config = dict(
    encoder_arch='vit',
    encoder_layer_scale_init=0.1,
    decoder_head_dim=64,
    decoder_qk_norm=True,
    decoder_cross_attention_every=2,
    batch_size=64,
    lr_schedule='cosine',
)
Rows from block 2 of the text decoder of a small image captioner, named by matrix and row number. Rows with one number belong to one neuron. Each number is 128 + 24 x the weight over its row's rms, rounded and kept within 0 to 255. All counts start at 0. Numbers have three digits each.
After each neuron's rows are labels from the 100 texts, of 14976, where the neuron reaches its highest value: "tokens" is the input token at the peak. Only what is clearly more common there than usual is listed. The data: photos of plants and fungi (iNaturalist).
# fc1: MLP up (decoder.blocks.2.mlp.fc1.weight, 1152x384), inputs 154-230
# fc2: MLP down (decoder.blocks.2.mlp.fc2.weight, 384x1152, transposed), outputs 154-230

fc1.247:109100115098161122133122102125105138133118113123149181100127164138124152126119149166145099111140111145119123120118077134173153136101185164127110099145123156130125133145176155129101148107149089116126131118123116145106119177092126097
fc2.247:116139150104088118117163102123112147132160121125155096134114096141123136081153109130089104113145066125103125156153121113121170143150097149115118133099144123139103124146087135171168128129162119130111085120116112143122154154135138089
tokens: "ranunculus"; "mitchella"; "rubus"; "sherardia"

fc1.466:136178163085109174142151178121110146124109173163097121136080123124113088147161124133132129157110122133092136102124155144096102108121110135131156152130138158069117116148129132142133132124182157140132137143117115119163144077100101167
fc2.466:132144161125135129101150127125133149185117148153140130093122145105112115113126184144157082140122159131161117064095151134104084099096125124157060172102115128122111112141160124111140137146129149121116141140121142149131151069092163209
tokens: "hedge"; "hemp"

fc1.654:108136165145153126117128218119136161117136111145149133130103160102153091168141155111117049116105161187116094104129151143121120117119127159137148156164084132081115162174146120162127143092138120106101130151126140093128122147149149146
fc2.654:138119114147125106116105205111149124121102133153138126114107139120142126130135165098121094130091133110145110094100144187123103125118122163126151146142123140085124110131156116149107114113120144100124136158110132108110156131127135151
tokens: "virginia"; "hemp"

fc1.93:126120130131133178163105139095114156130135122153118117121054094134161138149133147123128106102139140165126139128147120104156149104144181127154131162124119102120147171130143161177130121128144140104156139151107139110130150111111158136
fc2.93:129120185149135118124113082139085100140160145100155085139056139136130124137127139111158149153091101142082123153150154145147188130171135137141131105104150150108175157105066112086157127139118130149169090120149154119145165136112086077
tokens: "family"; "heath"; "("

fc1.359:133142094136160128149165136083079179151128145112151117162181112130131135149107074080124157139115129136124113134090108150135161147150104158168137100137120139136076124103128120172142109113144117144117146108149122115108132089076132116
fc2.359:132101145119101118119143166185100133127175123093094101157149134145162112115111105071155120128141098130121139165115109090132110135131106107149089110096142129128079106114104109149132131204180155136112121128147124074125113144116090152
tokens: "order"; "("

fc1.221:128167148078156139180177124104118150120175134131140130092113134163086098151067109098130131128058159146099089097091112127186142134116124143108140122138102119155110117110128118107130134112135174155084086175159126100080133111083167140
fc2.221:135116159169113114095111117187138184122107113140136131105160171109160070117116152152117174136154109102077131139117098136116110134133111160148188106142115145097164166124144139120099111102123178154114136143109127100140100128159165159
tokens: "-"

fc1.206:127133107123154153145091089106146097138131138121080171102147121129136123110127152129159118097149153149135097104117142109117143148115157115094151118138128098093168117139132145170081111121086130132143161131171123111101144143140094152
fc2.206:145116111120116127129190119104118144136078146126099111129093105114151124094153123110147147082112122137102143134141148146143176137134104133115159106100154105131125161129153138189069117123131075178114080090130195142121162147125093099
tokens: "family"; "lysimachia"; "athyrium"; "corn"

fc1.245:130141121089168154132126127126109139133181090127113138131134142129143088150076137152153101141161150168126130145116152169168128164136100133096140099146124092128111141118154103104074112086129151088134164128153147105103130111118182133
fc2.245:094133161139132154113112109102137102098158114118132159167106073139141090093112115123140081103133121156137095118150139130131177160157142174161105117084113110127122131170163128205113147111117163151143160114077147112130148165150122142
tokens: "family"

fc1.186:114107107125123141127139137133129091131137126127142118145154110131103105161181158114126141097067136150101155121104137116121128113123103164130131163103149167095160136116123113149155213127174099121103125162129123124156130138128115138
fc2.186:117120116109141113121121104127125157100178164150135146097145121127144115100124126159112095106130129101156134152145109102154100128166137124109126154130115097093126133125114118097110125179106151117154114127100098132155119131122146133
tokens: "class"; "order"

fc1.712:136121124102113152135141148147154135166102129145062116140129134177118092109124130109115101138152135160103080087108152108138094153128155118127134110147137128136140160127124118149153158121143156151101169101158086128090146126100070132
fc2.712:149126165079140118112133096153170099158120131124108117143131094160178134123184149102130120115145097121143118124141138186152168152144089152135119134118147147145147138137172124168158138117114129137136148141098142120107100120129145083
tokens: "family"; "heath"

fc1.89:124129129112151145094134149117128173096168141158126160101119149182152127149105132113143114130131159148164113087121125082131151110093094133126089110139131120141092107113109104106127127115119118179137088137095125122149126106124094149
fc2.89:149119142119166130088141131139128143122098123135151161105158114114134113122148115148095096153104107074116118159181133110151132157129142126111129105136080159141164103121133104114132148112094164118139111124084137118136094101154138135
tokens: "order"; "<end>"

fc1.487:126121136148156150119139145106115104137094137142127179108101122128124138130118193143138096119175116101127100114101156135122108128110110172129125134116111145081109155156122164109127115107094125126154133173114174077122125083149150186
fc2.487:124120150106113144119148117125131101141094148137128112132095145117116119131171171149144144111158113143156156120107140174106079144086107149132135142124159104104136177156190157094104143156080123137119142147094111156108139143137169171
tokens: "holostea"; "rubiaceae"; "osmundaceae"; "dryopteridaceae"

fc1.531:082112136110128099164140180166141110100121095144136145121116147122126099164077135127133108104132114101142086133142151118158093119138121132112116110204125128125134138103101142094111083153171085058092131110154128115145142158122107120
fc2.531:130134085096129141128141087125151106109104161104180127168154157115116143134163153110112153166105090102126158152138146108101160158177125111157140099120123130131123159132134132165147162135121169077126158102099136140157129089132109112
tokens: "order"

fc1.726:121100125127146128114152146121109125135118149081137144137129123113133110107140108128130090110098127079110117104117184135108083147134092131146143141132122157145094161093121166125106123149155157139108195179166128133125139114147139128
fc2.726:149111149114099126100099145123135156129141167133104142111142139136083129161120148117136127150143083144130143102113089097131119071096132091148113139102137094150115139112143110143120123130167111126140115116136145093147085130163138130
tokens: "prickly"; "ambrosia"; "-"

fc1.64:152129118134141124140112169075117150116106168169141136104129111141114100126126144151106089163104131109082118148122145115088121134110099146106094137163128098133106136149171140087121081107159153125092150155113129130085115144123150160
fc2.64:139113107115115123118146133116135103131118117155142107111149128135119085135094106113128110110121135110111101085122137113082132112085123150119085120153115068176132154142184150103167128138119138140101157137118164140160139129111174179
tokens: "hedge"

fc1.435:127180134110152143115151158162134140118149150161095129165098141118154129117142110151163120153155134053082135137102155133117109155123126172176138129149103132130119137126100136116151101130134165114097120123127151129135119113135174176
fc2.435:131118140115144124073156096121151076136093132138179100108143121099130164136177079141122084138114100130137138132155146154118107138135139103130156128158077109155156119180157118138134087116068155139089128151122123138144106185157165111
tokens: "hedge"; "ailanthus"

fc1.441:118160145103080118105112149122178099135111110136075125146122069125142093118133125120210134103147118180137104149140117114184142144133101149113133124143134098127106109120047140130115077120114135133136143131116127094123161110136103109
fc2.441:183113101173100129118132126129114128135125102072128120128140133117113111119129157165088129143097110119111118112155132148125128117124108170142113149146163131139103153128137173101138145088119105112111104170115154135117154143126167122
tokens: "toxicodendron"; "epilobium"; "michaelmas"; "<end>"

fc1.411:136126133171143120126198115101075143157081116099124120126159101113156112127097156114127031180117142116119130148113121134154140094142168155122131148154154162173098153135148150125094125104125107130117139143115118102089107131110116165
fc2.411:163098112117111132148118112158082117114092082157112123089151096131153154084130087134116083128118146124134113112113112188130108153123168139126093134111140140080120145155177110111087157129100125138111123146125135110090090143159093136
tokens: "class"; "fly"

fc1.71:137135135151130141122180107123140148080159106131117135088109071158147098099133109152139120102122130118162129103155155147158138140149130146103137107137133127141132097151105130162163152121127122121110147142108128131104149097169156128
fc2.71:131150134115132134119124144093097149106166118131140105124119111116116130116126117141148154114122133165089133115146126130165144136173127135086109172132139132125164096129112108170143140150131160109147121120108152131122124084146119151
tokens: "order"; "liverwort"

fc1.243:120103131121134135121144122125093136123147130123116150108104135117179143148134170115153143122104115100132086129122151166138101113141113078105075121114118182080110113083103142143103126132128091118141171171176124086127113075074093148
fc2.243:145099153097069116155141111113133133117097106153165089115115150121114165123139141141143178110095091118143109113122144139154096092127101085099113136127167144095137138127122120125140157125085059149122118119143098165122126162120120095
tokens: "order"; "-"; "berteroa"

fc1.494:140115105131159097106147144106126136129117147115077110144122167109134085173111122138127107152122119108124112136076142131113110093089098145140129139111136176094134175116143130128102155138170109105165073097191125123096118108103138119
fc2.494:191172102108073145133130100087178141135110153148166129128146133063122129108135093108114152134088101109126121120115137101111132127150135107147116112096104099170145104156125126117147180161112181147106148134098127150140133153158119128
tokens: "class"

fc1.120:155136096080136134123108143112121114162156143151124124118146152178095138090126095114112154086080155139108156138130113158173140160146091179125155153106159126127145105131099148146144133126197152132128119159132119093119095085095142130
fc2.120:144116145120127151089134116162105097119132099128148125129110139156116125105097121148089155113120116152126118103136140100117120157173088135157117109078171105091063158122166151100109157125131163146142068142161120139085074106121166150
tokens: "class"

fc1.401:113172084119136125111131174130114111155137132129083160161124095102130095166121109112151101093154137136140100122086133121121137159104108153157143152132130119107141163118118154130123151099160080158174141131174089071133152093107102133
fc2.401:119173074119094137123111135120129125080213113134173150137131086139105106106110122115141116097109087168130083076131109117098079133120126126158122123120118118167095144122156187119134127118146161143155132124116131124100105082149142119
tokens: "family"; "class"

fc1.166:130173105117133126147138145115145145135137109120146106080108131100139114139101108096103125145118120114115137134095131107122114129124119110094129139153142149131101108132146137118116106170157096147110106143141167077133189105115098156
fc2.166:105129181135107107138148114199147154096089112146124144143131133145111120123090127128163154172158132162124165110155153135123150168081165112137133110126099096167143132114090097115136150149109122114106158136100102131146121133138103181
tokens: "-"; "class"; "lamium"

fc1.4:155152109148135124152095139090114123123109151093152138156119077133089139129136142113128118129120138124140122125167146105139138112155136097164120165136103095084145164115076139168145172135104137107128172124088110136111145138116119149
fc2.4:144171111143121083130131084138144126113111182127171105118146115127155147124141100098118155109161118095148122134164084145116150117143123139117119142112095156116125205137140143131126097128104166079149132111089129169153100106124142093
tokens: "family"; "tongue"; "shining"; "lady"

fc1.372:185115109151116151151140155110127155103102137128143101148120134124113115156129144113106161131117117129075166122106156117175144168104112125148139132180161100121085152078125129107126140124132140049136109062143126103143126139137130139
fc2.372:130153151173092107129173127094140131122156114106144080119136115128117117129111102128147141126160140117165120120149116141100150138124165125103109142098108161160102068149145076147122155104087155135104114122088156106145106110134094107
tokens: "("; "epilobium"; "order"; "european"

fc1.440:154129123151147099116161130102098143097155107138156149105128109169112118128124133124141120120150168124156161147153147138084114097137134133145152098102163126154106107157159137159146140116122121110164131119149130106157145117149148168
fc2.440:176133155136130153138144135151081175086155140153152128104096106157142128122129123148157127166111142105078069140156166101099150112142119143154140121115172105121165163147118113102152152127128105144178145102154145131160137152147103138
tokens: "order"

fc1.314:159116121095165188115148125096147143097148123177152126130101182120153110150084112114143075099075131143112138133124148148138127133114164130104137156142138160142089135142187169149099128087139151114127127154145131113160112119175140158
fc2.314:159074127149137121109137184104136129114129131154146105126134134116129096138101147101139133122126134142148128099110140163124113139129168158135127175135201182118102107152161113158104130097096154130094102176129113133136151159132152158
tokens: "virginia"; "rhus"

fc1.422:149096151139144165126129083178111157138127137148152177134133167175113124105138136088154144156160121112157170136141156158117127157148140175118176104130172150106125155098100161128142129109151184138131132155157162095134099097138159119
fc2.422:155087109116134175154129091100149108163107145119131102157135181129101164111136135151133156157113153137169140139123123136159079164109106131124162160186137140130125159147133119090161132103077154094134123158149114112111064112120141111
tokens: "holostea"; "rubiaceae"; "aspleniaceae"; "dryopteridaceae"

fc1.54:144122084176132141151138148114110183129161135139084156090134103130093106125127163111094095168155154123119142116134116114078143122153130147158134147144132172106095133085142153145085126107142119117094133108133136106147136139129130124
fc2.54:148134124174113163191129159132112144147142088143125152149141114119112112139132144151109123156162111140129114105139119131082184097118122090181151109145131124107098139115101114122115145114132126162119154134126122127130156115155107081
tokens: "prickly"; "hoary"

fc1.713:098159076105148138110143145128107109104166109133117174127115103124072150118095136110156137119127087143124128122135184151128095171123108127133129114133144162128154120115116145100145153123145132148084166129173089110100137097058153139
fc2.713:157136091119111100129114146120149095128138171134135155128105104173121138141133132124143148122083090135127085116137148145144095103127133125183109177121120121118154148159126148120160141143141143111124093074152115086117121094118166132
tokens: "class"

fc1.293:082155120090188093152130122114091168113127128156078135157091106146140142125111156103120127086128141082116135139110115119125121079144168129109086124125131118120124147139086116138143132135176145131114169127153171129153116089138134139
fc2.293:117105085153145146132127077085131127110105152121151099122127132108125117147127104139146127098106121144175173152148084127107131093059130075101165125090163123166176151119150102140115120182148093087117136156093129130145130161123130140
tokens: "("; "family"; "lobelia"