config.yaml
encoder_arch: "vit"
crop_scale_min: 1
translate: 0.12
decoder_inner_norm: true
decoder_cross_attention_every: 2
beta2: 0.999
Rows from block 3 of the text decoder of a small image captioner, named by matrix and row number. Rows with one number belong to one neuron. Each number is 500 + 25 x the weight over its row's rms, rounded and kept within 0 to 999. All counts start at 0. Numbers have three digits each.
Before each neuron's rows are labels from the 100 texts, of 14976, where the neuron reaches its highest value: "fires on" is the input token at the peak. Only what is clearly more common there than usual is listed. The data: photos of plants and fungi (iNaturalist). In brackets: how many of the 100.
# fc1: MLP up (decoder.blocks.3.mlp.fc1.weight, 1152x384), inputs 128-255
# fc2: MLP down (decoder.blocks.3.mlp.fc2.weight, 384x1152, transposed), outputs 128-255

fires on: "annual" (75); "giant" (23)
fc1.356:470514556502519537497492522496495492523522506508509498546543510511504523470508522524511514525530509502500518472541531499444491493534501515508513495480510488504486518490471509534560521524499519546491540506475494515495500530503485462490498494501507470513485479515491516473480469528511476514518482503481498557528504496500509506496522529455500498468534516523530506498507526470434456487499
fc2.356:475505544478555468516476513530531474525495507534493504562536495507488510458483508476518512492521494487448484484509514479470511525475476529511482490473563477488509514529511501496510496486501499533459525523463458526523529564465490493459512511470499522525484471491498485496470506510509495526511492531501478517501492486538484481499506520479511508442489473552522481495515542486495478513469

fires on: "annual" (67); "order" (33)
fc1.477:491480542473490504492464502466511499529501480491511471539506505511496527459440469490523478498520504481502548521524521453480542486528434494496524504486543487510482512437493466537516482475496514510522509525486482494557499454520531453530545544500474469507495488496512491484465451486525462503500512483456468476546479522470501487496559470507532515447517477503543487497540536492480503485485
fc2.477:472494553497514475531470502505514527496486510526509489516520483529503524441489519531520499498468467476486507492499486466504447497432514501504452546512543486533515494525489498543506483513513502496528479539468487488525512498510466456525488568502486473531494495477509529520490473486506450535534529493476513523497503472518500515492528498485491507500519494448522513497515506488515502532462

fires on: "(" (61); "order" (39)
fc1.570:465516531544505502520501498481531544518520489486533500503505443460525474504513508509477508532467513478487511499503524567465543489492533468493484437452503468543483509489492479475497488489487489513517520513449499473494481492521493462483508516506478493477508530540497465514522516464505579531507521520462447501513460503531477531478533493525501515483540529515472470509499490476493480508475
fc2.570:492527486506494506526476501443472515533506479478510472509500478489528479479510570534484481500487438529443553489522481502536508488523487489516476498518482475497488506460500502494469472484485502480512426563498552477493520452509510487470472502510498518488502530545510446500494510495495521553530475500477485459442510502446498495496489495504479490484509511520489521506492490509510519534516

fires on: "geum" (27); "hypochaeris" (20); "lythrum" (18); "(" (17)
fc1.28:513498505513518498508461502497501560544519542495471509440543459492511520520499564513481484546481479513519464512508545496554495513519525468513495539494530462513519525496517524549527494495503470492546485494492507533496515541487486505545486508511519537504512468523484480491526539493533515485458458477510499521462454532492513506490485539521568552486540516503429507492449528503500453507471
fc2.28:523453494488465511506490520532500476455478465501562494509517511511528516479514496478535451482454535481481479520478480492523507477484469511516523435498467480509504502491501454491472485509554530506488532518528488481492460470465465494444500550518471476454497557507534536515484535506499506540518510495527482458487526474508489487444499486527486463493459505503559501519529480525486532501500

fires on: "(" (79); "norway" (19)
fc1.237:492555538509525508504421478473475503492499483490504508471561515492474565489541522479490484501486526549537497463530503506494499510518488474455548498517503470531507491499527482532525504518504483528491548517518548489526526492555505520515533527503529498514488503490478519524542554497506522541499505499488480511520531530509504510510510528517514510477505487467537465514531480497522522481501
fc2.237:524486491500518508518460509531498494504518505496485517463493480455455524461513489495535488493465473527482510512487465503528495468496494464472518500500526491535447457480488494531516513519481464461501504528499493517523536494533528542524521507456497473483502485502541507547523529485495519561493494532479528508493532500501511541502488513525499450514497523494471496475524516472494539498568

fires on: "family" (69); "hoary" (31)
fc1.668:470494464462482517500492477525492491502514487502502512472524493511490496516544514513457493512530531472497508487538527509521528457506495493522470454489545493533529458475520495461517495470491504513486458503518503496535484471529510558490504513498527524524476449527498532480487421494514567530446519519472487480503523492490490456502512509487518494481543500436485449546458472481520492451525
fc2.668:501503482467467519499560490503538471475538510450510491514506525523485522518542530507517461504504525465448518508557531515490486513537494550512500510482496533505468498496535479451464505491475540484492511585527457524458476481493507467459512504524514496516486479531493538547537484519474487486508500502513531467508478461482510484511495549510479505515533513469540519478471509468488525467482

fires on: "pinus" (69); "yucca" (18); "(" (13)
fc1.189:477537505512493497527487506495475505514509508515476474498516483524514514522484558493471498504509479520522492490474480517534542532475480480500494496497497501490483537519540504487472508526500481515540495509490512464509484531567529516520517494473466486503469494536474502488522510464531587526473469467453488512505463519519493449438532454469543491465550476477517460488461519444480518488524
fc2.189:493512487506480544516499474490466508479480497501498502478518450482511496476508499508473463512495507515443480519459474468555518532459482479490522514504492532487520513537513521471485489481467493511519478504532483503534506492493509517486488483540482493514494515492465534537525513496501518500510471485467486498470500490527484460483483478520511483467477500427482516489504504471449482492501

fires on: "pinus" (29); "onoclea" (25); "ambrosia" (22); "soft" (21)
fc1.4:483519477495545503500489536511524499521510482480497482529523484492515536504498490517468448483476505533490514478500487506497469458463463455555520529501518520515506480485508443533512490505459508485477511504513530498481521487511481530485473509502472542495489498471532470534507499521555515513498511496456498492495553523506495547527507523470543493530544497526582471526538487498508512491496
fc2.4:494481481502521481572503529455469497470514507510488482480520507505496524460504512488499525479454579497502514488549488532512501474489464488527481521514495521523473501505487425517508514554501494541436558518461518519486505505457464503477504498523485509535496499521531527520515496509487492499448523444500483489516528504511513492467498508461547509530462516472516505467525532526484461493516

fires on: "annual" (75); "order" (25)
fc1.326:458447533495528473533501471526479511514504501523510486498541489506507536499500485489490480509482485525522495481491516513449521461491500491481472510498532497482479506496504458485511510490497500543483453496521481459507490478518562511473484497462520503520490526501488494463465452498515519458509532543503478519570504481517524484469548483536519464511490543530509465537484512472483495488520
fc2.326:445465537533527494495492440521521529447478529510472515503487507481519491456465515520516544484507513485525471519519523481500502490483543486486522493505527518522505525497515541507488533526523535493531460516497481540469523515479523532495496503481489522511519514481501494542505434486540491536507498523447522532487477461524493498500529531477483506524489490505577508451495472525483485518465

fires on: "(" (69); "geranium" (31)
fc1.478:510466512493457493514502484478480524481510492495492509509526527485522530514481461488515538515503573468500513531460551487514527508471478492530522469546499489526496527504495511533522454513477462489572520488491452543518453456516551527485492493511490526427498495512474531510503514484534514506484502522502505512500499502512535498481529514497468514494504485547496489484495456504522514503466
fc2.478:471503501471504458461520508512516479518511509505467491509510526509509468423519517534519482495497487468491520508500494505485497518496462544489543510500475493468488499546474542478499488485485538503521466477504518501533465511491486498501485459477487514500513518524481503523531519489491493502536504557504547502482541478516500509514483508544498499541455479474467526487467424498531512553491